A small masked image model, trained from scratch: batches of 64.
Rows from block 4 of a small masked image model, named by matrix and row number. Rows with one number within an expert belong to one neuron, the router's apart. Each number is 500 + 25 x the weight over its row's rms, rounded and kept within 0 to 999. All counts start at 0. Numbers have three digits each.
After each expert's rows are labels from the 100 images, of 14976, where the router gives the expert most weight on average: "patch colour" is the nearest of a few named colours to the mean colour under the peak. Only what is clearly more common there than usual is listed. The data: photos of plants and fungi (iNaturalist). In brackets: how many of the 100.
# router: router (model.blocks.4.mlp.router.weight, 32x96), inputs 0-95
# gate: expert gate (model.blocks.4.mlp.gate, 32x48x96), inputs 0-95
# up: expert up (model.blocks.4.mlp.up, 32x48x96), inputs 0-95
# down: expert down (model.blocks.4.mlp.down, 32x96x48, transposed), outputs 0-95

# expert 7
router.7:529516489504514541476477490506450550487462489514510540501501492512493461548477500537498469532541484482476550518507537508492493515472485526511508484492509506500456487485512480482509551476505501439505515533517537505507473511484503548496447466476547497505497514523523500486466499514445500494
gate.2:497471506498506563524447518499513488483499512454514488484475498505487514498544465499516485504526535515477535450484488518467509506525540507514490486465519506500469465455501526503518496504534504486523537499472518482497505523492516497478483522532492566507468487515538544522477528474539482439
up.2:456504556487524508483508499453516547488504501530496506500518470498462491510465497489501448497482476494507449513505470493518535481497511499462522533489496533430527548517506472493541480537500516495495486486505455513508479545532507468516548475495489472482489475495494474487542469526508507492
down.2:532478530475513528490508476494490490463522507507501518441538508463475514505558471504487551520508545531486551481515508539486496484499486518485508520465542501495484485457496482449485516547511498487471520498502478473502514498500513492509531511472533516529472466527502524500507545456509451515
gate.3:462564482496523505503539492494478564486487524456491465511496522515512436512521500489471566495530498503504491513437486513482498481477491499452493485487498491469462498505496473496492491511491496499557484515428471481485504508487519498528498516537487518482483523522479530507497474520498504535
up.3:495533471489481567511458463513502483493492523484504509498493502496483481542486498541478504480524474496498483516463485512494496515553466523487493471473491503549481517489500493520482521461491498483516489511490480499465528514513531486416522531565509461474506494523536495502495489531438490488
down.3:483487486504542493559485502491495503535506512453554492496509485490483483502479554498481482487482439476485492527491515517511488515502511519498520534494550496502499480475496458503504456498452501469483511474533510507499489528540464490524470504514509529473486497541507482507508492600507510509
gate.4:482546526500514515447506507507509470468515484505475482483515494492505495510518516453500507518457471481542457506468473488509518531496496502479512506481476472466504520524548484495549477513546477510501512508527508495518461549532526495493516477495480512471486482531488550519521499487575504443
up.4:528500533512473464493541475499516508524517522529501474497472524496465485472423469521508482499476493493478562512534548501524497502506461487476464471519508495507508498498496531499488477489486519504522500478436522498478505484516508479494508517505536477535483515466494468478459467525426506511
down.4:517503504504490448488481483519510505500470500529488493476484479476498477500535517456486487495499507491518473525494535461552508502479515463521469505532483523485489511568507528550506480468526531525502491544492483518494475499489494472516480493509488464504545528521492515539489417544539511483
gate.5:530461488513502498477500507471463469519518499461475496497492522493504547500541457543493495471490518510477478486522522503509505465462566498520505516492501539489501468487543493481500498466524523521474499490460483522528516508439479465515508510489467556548507508481488475511513474537469473535
up.5:513474443499478520481497518482512531501482529511529490487498550479502489485521533470508539477445497493475485523542501523551505492508488495552485488458509496500476526440517521497487491496540504501504521543540451496509496488528536529497520483505525416511526502481487486504484529494498497494
down.5:495481500506446477493510500513509485531572497506523513436486535501509512502485533514513513517481526498545477506502514500540514487549495475499508511526503531508519469528496542426488479449480486507480516477502524522510487466492502499440459507528499496466506478504520475487475480474544491486
gate.6:494497467503478525492496533508505467461478494488491482490502468503517503520533501508511551516495506515496539491544530517485473535494519503520512481549502457497468484466470507501499532422524476509481527524512546503490504495500531510498442482508497517487505566521507493552502531469535489456
up.6:493435500491481522502472505520501478490488521486507494493497479524500501496519478524532529516490537526466525544540523527466489488516500519513488483527501446484492485443517510512475530454548512496484537512514529487479515501482551529512462462493532534480517492525524481530485512476515469434
down.6:509518494534498456476499545487497485536442496502465527517497510519523474509463509515517476500484468514458509492495470467533508526506463479497513470522508501513517501527503516581488461488498520556547507520467519526500538490489515504484502522527446459500540519510510497473483471515470496511
patch colour: black (42)

# expert 12
router.12:517488509499529536514497481455469551502489474498505514482528539487466459539490495536509491517495475491514563531505499502482486502472522508523499489476509492475479478527523481524526549504526514458514449524511489498493489523463532540470445473475560498511484483465483514497509472521466514511
gate.0:503490516478486482503519488508429539505481516517529516496495462456488481505473504507494482480514465534468544432494475525503490477524507513507477491471492525466467480501497499536509482479518531505476530498529512495501522511482492451502505536507522414524537492491492471475511474555495487495
up.0:498516493480509512462510495487467497500494519509516494490483486451490483517481493508496433460498485533469497479500487487508505460509490501510467497474488533524514499513513500539514489509495553498477519491581492486524531556474452495494486516488535471561550470499478512472496459543487499471
down.0:511502490504508470500511493516506495504488489547510509480533491533512539493507483531532482479497483470523545545477539481447488512505496520506468477533512507507481524513491476493514525490465485482478499476509537567506469457523494492525464512502503495408512521502496436493519507534493459499
gate.1:496490464496477496497479506557493492499474463508504524483473449507453541513499494531498466534473516478482540493499500505484522487488538507576520456505505483488484523470467509516497507475517488503499542491538532513491514487492503474492498469515481553503577542487485467491530512486505483474
up.1:458506467498505541504554460498488472479531539457494483501498538487520496517466502500531489478485479513534497517455491462505520527497511506482477519467497486550508514510498490502510477546474526510527455498447526494533486534466498495494545533492484504544506503519497496469485494514439481539
down.1:580529480533488489499512479490493491492518492478519499468487507485496513505489486490496496485482517472493502483493557502573486481497486508505489456520488484492485519534523505564515507506483506481497511476540489474502481528527516530506418528532482513498509490517474482546498482471466562494
gate.2:533475473492494502512501511557508476479451514514525495485505496475522539474521520466511466492537520498536488498480478476515499525503543511459522505485499495488451575496485516488487463487481494531507511480472511496495512454518463520512534533538454491543523538511529522497482501477523503547
up.2:534489488467507533473508500496537481454482535489517505514514495507527488541507515509475446518547503477576452497498511478505542510481474499494530507475519475491506552497502503487523514518514485507533505516460529520484533497504488516547527467488510479482510550477501551492513482471483484549
down.2:509480511499479450466471498495499523547489484525499512535473514550529514509543520529517543520481513500505506492502540532429512479467517503466493484536492493506489492461485490480526523437467518527481524481514494545506530503485474466509476516479514498453533496516484528545527510506475493496
gate.3:497457482489516472487479480503526531516488483469517529502500548513481499496518579515532507491502545450534487512503489519468501523490551517454508523448523490474453550504542496490488498503498489514504533530481499495491482476531508513518518473504463453524505526496515532504509520451520485519
up.3:481539510498473497494499532420511509515510471524484464508503498478543478503478487519487526541487489528484520463476523498534490501500480486524498473518485529507524455492440493518508475476520490474471488502483527492494514500484527463463464542479539554462470474492488449478493491530507521486
down.3:467479500489507527461501458494492509497489454521450516531510458466490487499550490493487496502494597524487532505515503455506526413474494512502493477492478488508509516505489494497506462516492512502478480487503491492502504511489509480511521486490468529545514517475487515492486526430473519497
gate.4:525576525500499470458504509528503524480489419490492519500523504495484493470486522507514487525468501509507499531507484517505506480447466497531487507492485471470483519528510472519515456466444494487451498511492498549501447503533476513487538496501492518502512505481506470515508453507542522515
up.4:441462509504502474514509520567514469499499536482507505511532510528495503510475512483450549460541521475466541440499499491513474508549506497496491531509517452519537500489500500494474498516493493529533485515467505475462527491479498496522491456509460476500519471511532539516512514502481474485
down.4:527490492492462549525474479483516478484468496489497440514470521460470488500466508471488486521483484508520482503500504502482508513545499536496474509491528489495514481455492507540502444525474538469487545478509509499504507526509530535507506514568454472526540521512484516512486485493500568513
patch colour: green (60)

# expert 16
router.16:472463507514507520497483492493490524501501523519501524445501538484479534509496507470517469530477477528487518477483459498499516507536478512491509507464476532489477488465454512522517458505486524520514512466517495410505512503473497490502533519495413508549507481490532530492520511478470492501
gate.0:484560526497483524521540478476496503506516485540410499516488472516462514499462509512460498518522506490516476507455550549467501511478501500502550471528496504462517500485535519508485504519505454493498517490507544487537508472537524497507476508504484507455490501494490480529527502496476461495
up.0:475483509510508499523552464504506508486518551517505502505491518506503524517496516496518492466525526471532495571486486474500491549525485485448480514486509488490515531514518513482480447538486516518548498513484486478530532478457494525512558521478516507514516476481476545489494492438477490540
down.0:466535533526462479505509508507494521485436482495506499560495502552496478479473519493499494493486556472535462527515505515471516458482497544514547526529523514480505507521488480522473510573486490479501511524493475466501481523454459490507520496495522557513471506483491505499514487499485493498
gate.1:495476507506443504525547508484502519468503465500529506526535465507485472444477549530514527544494496512496470530499476545474518505520480476486502471507521541508512475467499509470526475480499488490522503468505493522522488447513519484480482469508488435486470507463517487515512536536530477524
up.1:507523507489542493470447461517500521512483541471471513487482544493513534541520491450480490479499502463506534463482502491548511513524477518496502495468482489456470535523511461516511498566486498518536504523513480486474511536511489524493528504502516498522508506525478568507504475458483517473
down.1:499516485484545522520469502488497486517520495439457485468541475497483515504478457548540482478464514484502482502480558515498513521559531451486520530500477516493490520528498523502547508511493481473490509500510472507522486547493473486485484463472533505464480504452475491499492494467528525480
gate.2:490517504510494520533551493484422453438507494505485511495486519497502533493489482513485501472511513492500517478480526488486464520480504517515485496523499477523509480494516494489491497489526459518489470453483531504548504481445488486535497502517514555530559523529519521509481534478473519557
up.2:496490516494503504508504451494501511496503536473501508496521531503466515484524528471521511474513483498522450523535475500549528516528451489460509525479508519515517550507509507477493458559496528489517484530473439503470502499528504533483560518503500453500475425488494503486496507517480499504
down.2:505443506504429428466489464518496484486473512523526537485516512477513507484494489508494521492509484470515534507500504472532470500527509476546456568530506503473502473530494515516467471496495563522498503542490511525493490496537511518505505495508482477475506514522535485487509485538527484481
gate.3:473545503509551530471486473490475505512520512484367507510474509473485544543522493490471473460486514499515516463475525474511536515492542494486534493484497524502485524517515507507498498518516489508509526492519491509501520511503485511522513528529517544510524523529488506503486507471489525508
up.3:473500511506528519486468471507518529525500542498472533511490534479508541516503502482490456493497541476510487458472493490542536504520526495458539510446500534470474525507487487495521472543473516525540515487510474509496529520498464504516549502499531512549522508508457536507517503462452508520
down.3:517482542499448502515555525518492501518459515520539514531498518522485475500507535490503493493491508487473511526503475488480533513475513566510514475466539486497496504458492510496423483479532509539537488496502523484508515495529520455531540512518506502538533481499511507507530484492445460496
gate.4:454436502512516503497481478504514531516481535508519521512510547502525532506521517462520478502488527464494529515502450488536520514530501501478509559467526502471464529480474501476505481526482504526534528481524483496502523478457478505514546482499536504554525485486481546502515516463468492514
up.4:444500496511508508501491485495522518470505540505506513510515513502532530510497536494502464489489499444520503536467471494534532545527492508458532520477512511472485537508498499476494482535469468518542519474537476481506531472474443524530530483520531487534521503492490549516515502465465495546
down.4:516521497493493506491509468484514480511505508523503534461520498474516514513481504482505494499490447532557523472494472483529462544535490500470491476450490499544498517515501519460529519470493474519569485491514529521498546473491550528507534495502491434514505484485515526542506503457476490507
patch colour: grey (91)

# expert 14
router.14:535499493490506540505467489474468531505501469502501526529519500473530458562476468541517493542512472496513514533502556510482488514488512517524513507487504531470470514504526482492515543480509485451465508525531499492490485533484508542499457502508567494505461472517483472505496488522447517514
gate.2:521520445529495485522520500514491488496468510507498485491471530481521507447505507467445469512536496497506494589466452532485489478490501507532553517490494506468467510464462488497494492504489495520541502497486546483498485467526465554499505517524481503515533516494499486530503521483481477472
up.2:470484457505499524491488471456497548471497502459515503523496484528483485502521502520509525492500477490483507428514511459512539473472554490469522531510497533525506524530553457489537469488490503489535514490490464520510465548505483481488522526524519524502484530518524471523536478521492520480
down.2:508516497510508490503544493490487496516460497490536487510539514517513509488535485546534482496494446529510480503489502468504474563528520511500510522549501482497508513502511494452477479529436457516550494462495485522503510490487491503539501510486501421449515498517510490518503545538500496479
gate.3:471532500505481520491456520493509490450473471468528478493481524480458507458512530490476495484520480474489511552464455518498460522506517504490528515488506505471509502491465499490537456543516489499546525473504481508549456527531476509502518497505481556538504514511491530530492496517518495447
up.3:497471530502496434505505511534524523554514533517475497500473535502535520552499488511501537556500522494511480493555537488510497513487523510442489486481498470517497506495507515506463522432518502537499482524509456503449524472491482472520501487479487472477482500489483485490512539463497487510
down.3:496486514484524477477547443470501497507528483529439532503506496541516506497519515487498508515501569500521496521504512513513514463527491518454531516538472511531502528515502518428504507526468509481493512521510492472496495506486495530522453490491502505436513486461506519545506492445506496503
gate.4:462461474516479535488464559479536486513517526525495480512484490508492526464459505528494532473507533495496519493465504530503484487495492499530511510500514551470502478445507506492535547504533519495515546476467496494478506500509530532507488465501469428505459497497526474504507486517551484485
up.4:491499529515504519528474477470509521478502473492510520476520518503484464474517486433539523487473510528512543478541471527506502500531512510471460490493499501501490504489465517501487446550476511446511526483506511476527514507517559510547558517499455543472481477506506528502476505510483502479
down.4:478508509486441450485505469523501504492534473497541516522527487536520516493477479503503466505501417460519492477488548516490498521521498541550534506510533502468502478497490494492520504534533518484480516490508545550496486483506482512509477458467528529475514492435493480505497489515504495506
gate.5:488507495530490440519514529502538533519509492541489534488491520485529465530491468495530501517496465492502481512549541490522488523481494496439519526485504444519505563505485481498495499459482492570518461507523536512494502484512480477498484479478499462537486534499452505491513527498493508503
up.5:483473509478509545483445489507514473472477519465521440518511499512466563489497551487478539500531488489519525512469444521473499499501519500535512469490498527476487469484491514492518471541547494453551517491502483491509497500534498517512516488513503521450492481494530509538502484505514473466
down.5:511476544482518483468542467441510496497497521522464500459515486537488525489560529484497516513477550505510506505513511500475515456491489560433515509494499501501516538508516485437500515496522513501508511534507463476511502489477509495537473498497518491454511481486493551521486465508527513488
gate.6:485486536515492458516477552551555538548492498502496478495513474514524511521538502474467513569527478497498480509502496505529532495500498495459533465463520513485505504491475486490482516500532485490509462497524456495476495492542473467534505487476495462464497463473504524479524529485542507486
up.6:516474465491502493529537440499444488511480557496507490529523485505520525505455501503545493500475514500552501475507524495504536466513524488490493512528496542478484520499542492493500516500506513481495486497520561508468543468504528504507474498529500419474492481515525450468507480500493500499
down.6:501485503492537497539468576537484501514477508488541540469497521468485483492469504525511481491515487496510476465495474486463487543468498503578473507481525504512486491490496479549463495471510505538483504523495486439507519501504477475455520517512508493557466503498513490498498475526504525499
patch colour: brown (77)

# expert 28
router.28:512508504474523518493475467463457550510483522513501528500499520466534490543469494558520469554516504510480518516502533526488487485485521510521506496481517514475456508523537475495505530487494498457474501527529490514470494520487473559472469502470563495492470494491473479478508495530453485526
gate.0:505468507485516527527478493489514506537481540464530470509517516512512490500462543495496485496483569484498483500506463540525562523512511493474512507466516527459471510488561516501496463512493495467512523549534506480491510494498465507489545471473478484494460482460516518525517486458531497496
up.0:483526483508478483480510514515501490476520465535470531494492475478498513512546468503505529491529433524503532509497539463481443473487491506511482491527485466537527493512437478500489528498516518522485476452461487511506497513507549495517453532522510502499530508546497470470478508546470511502
down.0:520508526478473532514482529495488494444461514530537528529534487540508496496497478518501513490507550469468507513508515544499500430521514509465502528509533485454493496449501480470495509492484514453483546523458493515511525488519493499467497514527485525487491502535461511539488475491455483517
gate.1:461497515478502469483521498493496489535517519514533473505502490509506463516469488506432463510521449468513521511510522489476490475509505516493484507484508460502481483506499476517514467501472540534494483529476474509485488541548455485504488493481545511496582498484452458538521454508489506498
up.1:501499536510481515505433498459575497493513463492459520511506522494489549484491563525513507508486499510511475510503457517516497506517441495482509481477508474484521502471521514482509515501526481508522521466512540494505490486495503539520531465531481441520448497507510535504487518510533504462
down.1:495449509482526509458497518502509501511481503513503510529475488512525510504467511499478482496485501440511485534503482488426503491507510506496482512497484505470507547489489514504467488429496555550500516510497510488492509511544483487513479511499501590450493515489477515471454487473468521507
gate.2:472544475506477487487473518512491477487488496499503492505528464530503515498545484458521514484489492502523566503481551530476487478477503492505491476556500510503492508507459489528459502497512517449464497497518527498517527470518532535514443515498504510416504491513531478496489457537509502519
up.2:470460514486480510485438438460468508520503464496523504512523518519498491511521526476495494555502501477511516520523483498492515466516530491515511495480502513470454506479538463504555466482527509504489538531481468549488497530505526486493497471472517465491496488450486516506558483528518479498
down.2:458460481513523455524519489500498522538517528509476491468489478467473478500508462477496507517507485536488513528495526506554496530491501530533519571488577528504509463487487462515509520495497533517468512484496498481493506473465491489525504554509544518537516482473503475507532528502501512481
gate.3:510537435514484492509506499525491463512471498470525469520517479496538482508479491495485555472544515498487496511488567513550488502474484505475485459561497439546473533508489487510454515493530492490493447500497492493531521484512526515544474494488476488502499495514501482488487487485481513528
up.3:514496493514456507519476467509503504519496448518479532520499541507500498452485506495479490560458517482502458513537498528522529488503509491490512478494509503501441507465533466498495457443528503507462488515514510509512504498526478455470499472457530533545489514467483492502550500504461485523
down.3:445531480518550462469486456492509502542449510519478481502492488460499487490498512534479525520503475506528536536497503496554487551515489536503454526495488500507499476518502474550447468513479482504500503523487510499512518465498524515474490494488504582497495537487520500510493473483507509496
gate.4:470499543502529490511491512449538509494484490502521478495547539531514483480475547495510483498486543489521516481502450517512527551517523497454516522475521506466516506517524526485490460515497479476492504540525531465489478470524478508495516491459494505477486475473509551540484504442539496479
up.4:470498536489532508507488503460518499510478507493533458489526525529522478507500572488486488496517527489505528515490446505483539535512531500454511514466518515468488530512549513495499462517494483469490517565517501478498478494514479508482507499451487492468499475466510531534496485467557493467
down.4:481482462524532478497531497490508507554520502469466484462453479474467487515495522503506475499481433500486451505487490467492514554466497502512475502496499505544483500522509501501497465487480516532550471459536496498500500518515509490537489509506529513484537509482538489444483534554524515491
patch colour: brown (65)

# expert 6
router.6:494495513472547514503487510494479555481483499530496542491504526477499479549465521531538501553509480494467536514492481517437466515494515478527496498499509497475458449503532490517499528502518492479499512495536526507486521479479521515506423494508554481476479490497497494521503495529443501499
gate.2:463520556499489472470524512466519485475510502537503483497517472479503486515501440465537483527444488499520509547557493526537475493503434489491472529496506497454544501478499491508515513476495533520499494541479493498492475519514479488534490505481488465506462526485454490487481472519490511482
up.2:515463445505512532532497462515476489531484496425496500502487537501469514518475582519510505494512466496502464477497497466474526516477573496500501486504490483529457521531504509502466462545478502491509471498517500503508530489503525517491518492525500485493489476499556482510529511507524512526
down.2:450490492478557560532481502488498487495503481526494529517480507479480492518537504493497486486519493515509514461506473442491497468490494464547499542500482523518524506488516526515518479481487488527493544456495507567506511551548520487501498513512565507493536504516508502549506496505520472487
gate.3:503443498496514479498476503493532473513516450505481540494553474529520490451493462475498481480510474542481525514499454495491527503554475489483493542508504520492529495509506501479469484525506509453526519468486521495490481473510573469514545479497499506456529475489527500511462505508526503523
up.3:500453524500513484477494503459564494539514488484497500510543472518492524516505516519490477525474496517474510534498501478521530521526468502457524547503512544503539492499478496478479507509517490525523533450501481514536464495514532498564505493530489451459486467497502476505479529469533508457
down.3:519485536530509517532493478520512488494500492518507493496492515538490502490487487441491529523502496477472514538495466502439497552518529519503490533555520451452495471503496483496503515529546490491495511524493536455507510535484487469467476478450506538478486512547456540512514493495475517514
gate.4:552471507502505511494465515455498466495490487510500463502510487502498486499519449439477475537526527487519495573546510512528522496495496498513483490500507470434472530467501493510498454465528497487489481522494529495457465493509482495505508522480495527523487559507469514488476480505530486465
up.4:514486503516463495494484558505512457532516493508489502526540462534543488471493451499479521497509491477510510549526539527545487502505472514508495490547496499475494534483523483487476527456483486494507511461514488514487487484567500525496468492513521423455478532501512491497473491494488487477
down.4:522537526492434458457498456507510487484495492498497506466506518566501488500478496492499507523508499501446506535498573525530501491528511506487533495507488500513485490525496502516507505501541523501450485528492485477497526494473483482421509522485492536478547483514482513528518494539510527515
gate.5:514534506523454447500501495522479530484510506505479540500503511470492539455492480492493463455538496518548482546517530479549475487498504486530488522501502490478503521530465526493516477504456519514487487512440493506501524504500454470474537519502453506556495522503472521483491479526476477506
up.5:468512491496502482497491505523483518524538497526467522511531485551504517479458502531515492484470537505556461535495505500515518524514541508521501479476505549493519510535553518477525538509461457430502521497512477491507532495485473468454477485497509485491451478471499489494514498462517482515
down.5:511510489516470477503504490498500526494528503478479490505496531481519515501516524469521479512492452539488501529492557494569487478493491441491483470521453486512494504541499516482502525529489520492470457548506474492493483516476502540489510457459446474561476493505523502467486492539524483494
gate.6:507476547500517522456480522455533490472496477536514487502536484521552487493496467488496468490537509524503540533497486489493498504530478492500497527503504505463560510498501505491495503478547492467451473521468544468484490487480533522536514496446480505459471521518497497472464508483503471454
up.6:513476530499449517502495522465518453465481507483490504501514460483548519517484460490518498493518498509537524539504478537505460518523474484487469479507492493479519509460459479506482528518511522493517487516465490495499503502545517510493467502469499402486445529509492494499503510512441484494
down.6:565508491499435488517549501506514510483473471541543511484502482510485493507453470516507489508485526495489502492495519537538513509523507501494518505505562491518480503488488472483525500525448530481488450535485489473496513463446479461490544491472447473531487502477485496489499495530478498513
patch colour: grey (84)

# expert 20
router.20:522490503462515536494479495513459558482514486521499516493506505484500462562497489542506478542516491514479557530506497519483471493493504468526500509469507531468472492491499472526525517471498493482485489532514491479516504517481507534511424478499567482480476474492445480502526497520460502520
gate.2:512489419514483517509507552503507490526534457509416530488486480500477511509513514533539517492500509531514509508522546502475481483456466497540475499540507495543534499480487479500490518471491491484483495477527495506546510484498524538518483487484515487461461498470532468500502513493518526508
up.2:496496455521467461507490537519531478539451492494510525498487525500498517493526490501514543502507521521517534460525529492505438516475483521530516510546507471536494498465451511497454544477514477516495516489492530507485512459531566528513514499513501483487487472481518500475498548465482497484
down.2:508538462530430500492519510496518511496466484469558551481488488460491504483521470523519481465498491504511492507483535486521514538493536529500555533510495481505478462501485511459518505500504438499536510474516507569480482474500476496521508506493504509526497510477476495480518517504483442495
gate.3:538530462504520483493523513463470515526526499537448502495476451480487512542471494515478462475473529503477477552482561478475517477486465492492482523502499520522506546525506498507507492483445501495512511526519475495515501529487462498476450514518485562500530474511477484491494463499514509513
up.3:500539477528510450509527505509522441507496480508549501513495493530531482488483480500470511493530475495545547454483528454499491536461499504513535487561481486506497471527505486480475527493508443513503490456524561504497478483510509474528510492493496533483544507529506507493493510476467510517
down.3:490527526531446506529519549492516500471486465464525499501533514480491467487518535524516507484513471501553513477479529504505528553505488560491565505527521489497500485496493485490498496506521434503517491494533506493488524468449470522508490507482506489502489492448528523510539526521511471476
gate.4:515520497502511539495527504489514487472507539487550494523502474525502509486499451490477507455439522494468476501495529472483522515529520494502511567543485514487490495528512491484544523536485479497542530479483513493481509530507541511499513470564455478474485487506504505519501496463548497459
up.4:524500475463507462533512515531528544499503479500483523503533511522505535508482561526528513469493515483491520488537456481456482531523505519515489491489510505507514488521513499478501509490505476511503504536509525522542492439527454549475478516471487480454479502475527558487536527484531520523
down.4:526521479498537484502469492520500487501517531516512504498483489587553513509470523513499498505503487525512534533502522513480476502505490528528493506543500499487528509526507508556493506524502509479491532519510515467502530472479476531518518508508528496400507522518526471529485437507521483499
gate.5:487492504504492577521501523449513497485528509477480478500507442483481463491517502543474520471521520520511465461469495516497497524493474478480473493468496532523518473488523553505516476498518516478467516520463457481510529530476484500505530551517476538504493527528527515500465503489550500518
up.5:461489523504480544523504537492478493468521504497516507504511447497482475526508496536481507474572507517545490506497492527493482495496468480484443473503504472500541487486558516517458475504481514483469486515455472484530527503476483543488478520485515496445480509528533516524478493505532484534
down.5:506505510499537502512513487471505516475475483474500465515495545504502467497504506474507538503488501539489476497497500510507486544538511503497525506542545498487503516487510484490502504533501444449531473503504535487495453420468518502477529473499455541492463529505483525445474546521512521505
gate.6:499539502499519511484483472534505523491533514469490528517513533485527533530502509451498477519539444513518538414516500463507556501532516497476532508476513458434488485496497485503505493532508500517509508532506526487463520512510510531530498457500503495489536507512507515465511492524497512466
up.6:514495508525483520508574477492485534487471490504544479479498498485530465462530528479511483502484500454466489499475453509509521516473535519531491502510492542488468487495485526478506487537505489510494524438516534491526488484497483506516560534496484511540526523517492465507498536486507445462
down.6:536507492487541473502494508498495513523475478498510543506446522479504492506476484506510490509507526494487482513481527517546464463478519407487473517482515486533510535522499503507506490491476529540482552505472498553493533490519455484500502508485453488482476503441511506470507511473465530514
patch colour: black (92)

# expert 29
router.29:528500507488522539488481508441491546456496471486500537479491516476493448555508498532521474540525489505491561534500502504471491498476498504508493501467504512472510487509495472523516550486527513480473507510500515499497472505504529576507450474482560504476488511509486497514486493517457504526
gate.0:421532508486512527482492537509519465534489527510514486499486482483513494530460509515499450467479495493496486519514512499531515471502475495511509477484490482483477550487504522489520540492546496519459518464469506519491532548510494514551505479497492492537562506493481459495513471483542505453
up.0:495494546497520517507483469506515481466504465511512479502522531506489473502476543474497507511476459519478506512518488464513501507513430501545490492525487520501512494516520483503503482513557474469477440469547553503487483513455508484511494474473484543478561498474538497492492494505537520469
down.0:515515526513477518490498504494490485486454498495498482481501495427519482504444532495512485494456512466537486498495529475539501509534497487431498479498442499516503521535503534475513448515481496538492462515520502544495481536519517559484468507454517490504532507473497483518498515521523493498
gate.1:491464429509482505493527523507525557549506479512522514502486477482533496478517474498490491477520466484504507542502522488474530505482551511457528494490503503461437539474496488478509495517491499526558517448499513500488479520503486453535509490499494504540509488479457540504518503524484497514
up.1:522485493518506448499521511484499499498515511483467464493495513521500526534566554475519503559536512495544538486471490505510526498513530509466517515492499488502461481506534465518475479517536491484544466542543482494479492460471485523509459510496485491484491467487468504510494491501535488559
down.1:526464471490497541548509546500512498483486493534501514524468472483502496505481523516502499501513552490491497484496561495573520480504495495462507459556520494526531533450507524479471517520498481485527508499492496532493513530501500491461444505508495524469494487486496499440503519457477488488
gate.2:535541451501503500488497497499498526525485472545516511497466539469495496514493471476523532529449517480502495514454506529503442467482504479562482527496514455466447500497464461529525507505499495502489497510500512503512501552514530527466502492507501503536469466487467495460516505503510513460
up.2:521528467507485483481499492486493498540463474541512516496468535485496492512510458467505535521478507481486510538495532529498438496483488481570473530539514453477443528499480466536510496488504495518481499523475505505486482523542545546484493499497506522510481464486470514486511509488500495447
down.2:474478464529529474507508503524483514503443504494464500492540496519459500494555492464500544497494453496475502478511513477558487509479501524512492487515500485514499499497498514453459516467504466519511487482510535459464492475459551504495526541525543545522516504475543519520507527496519522507
gate.3:500484528481514542508508449470481495506501457492465498499505474494486499511443467522532473479508507514489515542480490496469495483527535487502440487468503531511538528500487489511510497567446542442484519492490465498549488539480487508499512495483458534484524477484509502489522471518485509498
up.3:589527461502486516514486489479488503541501501494434463506510470488502491451535509476518514514478490515517492541512534526529510447470523498481531504538479492479439495494477501512454504468530503470513501493502515473509505512552533494494488509527502511482492486501495468500462491525475506523
down.3:499469497485464487483473540471498488547522473512519491471490517483495515503513520497492478488511503503472484473506472508529490536485492523506462488418515516479494457497501467560483489458538511503482465511511502515513510509559467513530526500444450446521501499484499509524481503531521522517
gate.4:486523495504503537488481453452544506497514500467535460496513492502469479498523531529523506499482499489510491500459521509541485494510470505442475502519498569490553507508527489507505485532498489524484473488505451474538454547509498493536514483496454509473484502497495476532466466506545494485
up.4:468546477507491495490508510484495493495492491463509482509481504459483475530467538536496503517449453514498457523489453476519500505474522499488529512470478512517517515547484513498513485444496495536524484550470534497554489543490445456482498536512497483543513494472514527488497498522526513493
down.4:494473511492523504469509491502489510485509500489497480479520496482521509499484527501480498473506508505517508509475478417498521542472564428528465479494494516453471511535518471486513474453489499567482494520508500511499463537528500460480477500507465509514529497516462526495514548506510468508
patch colour: brown (71)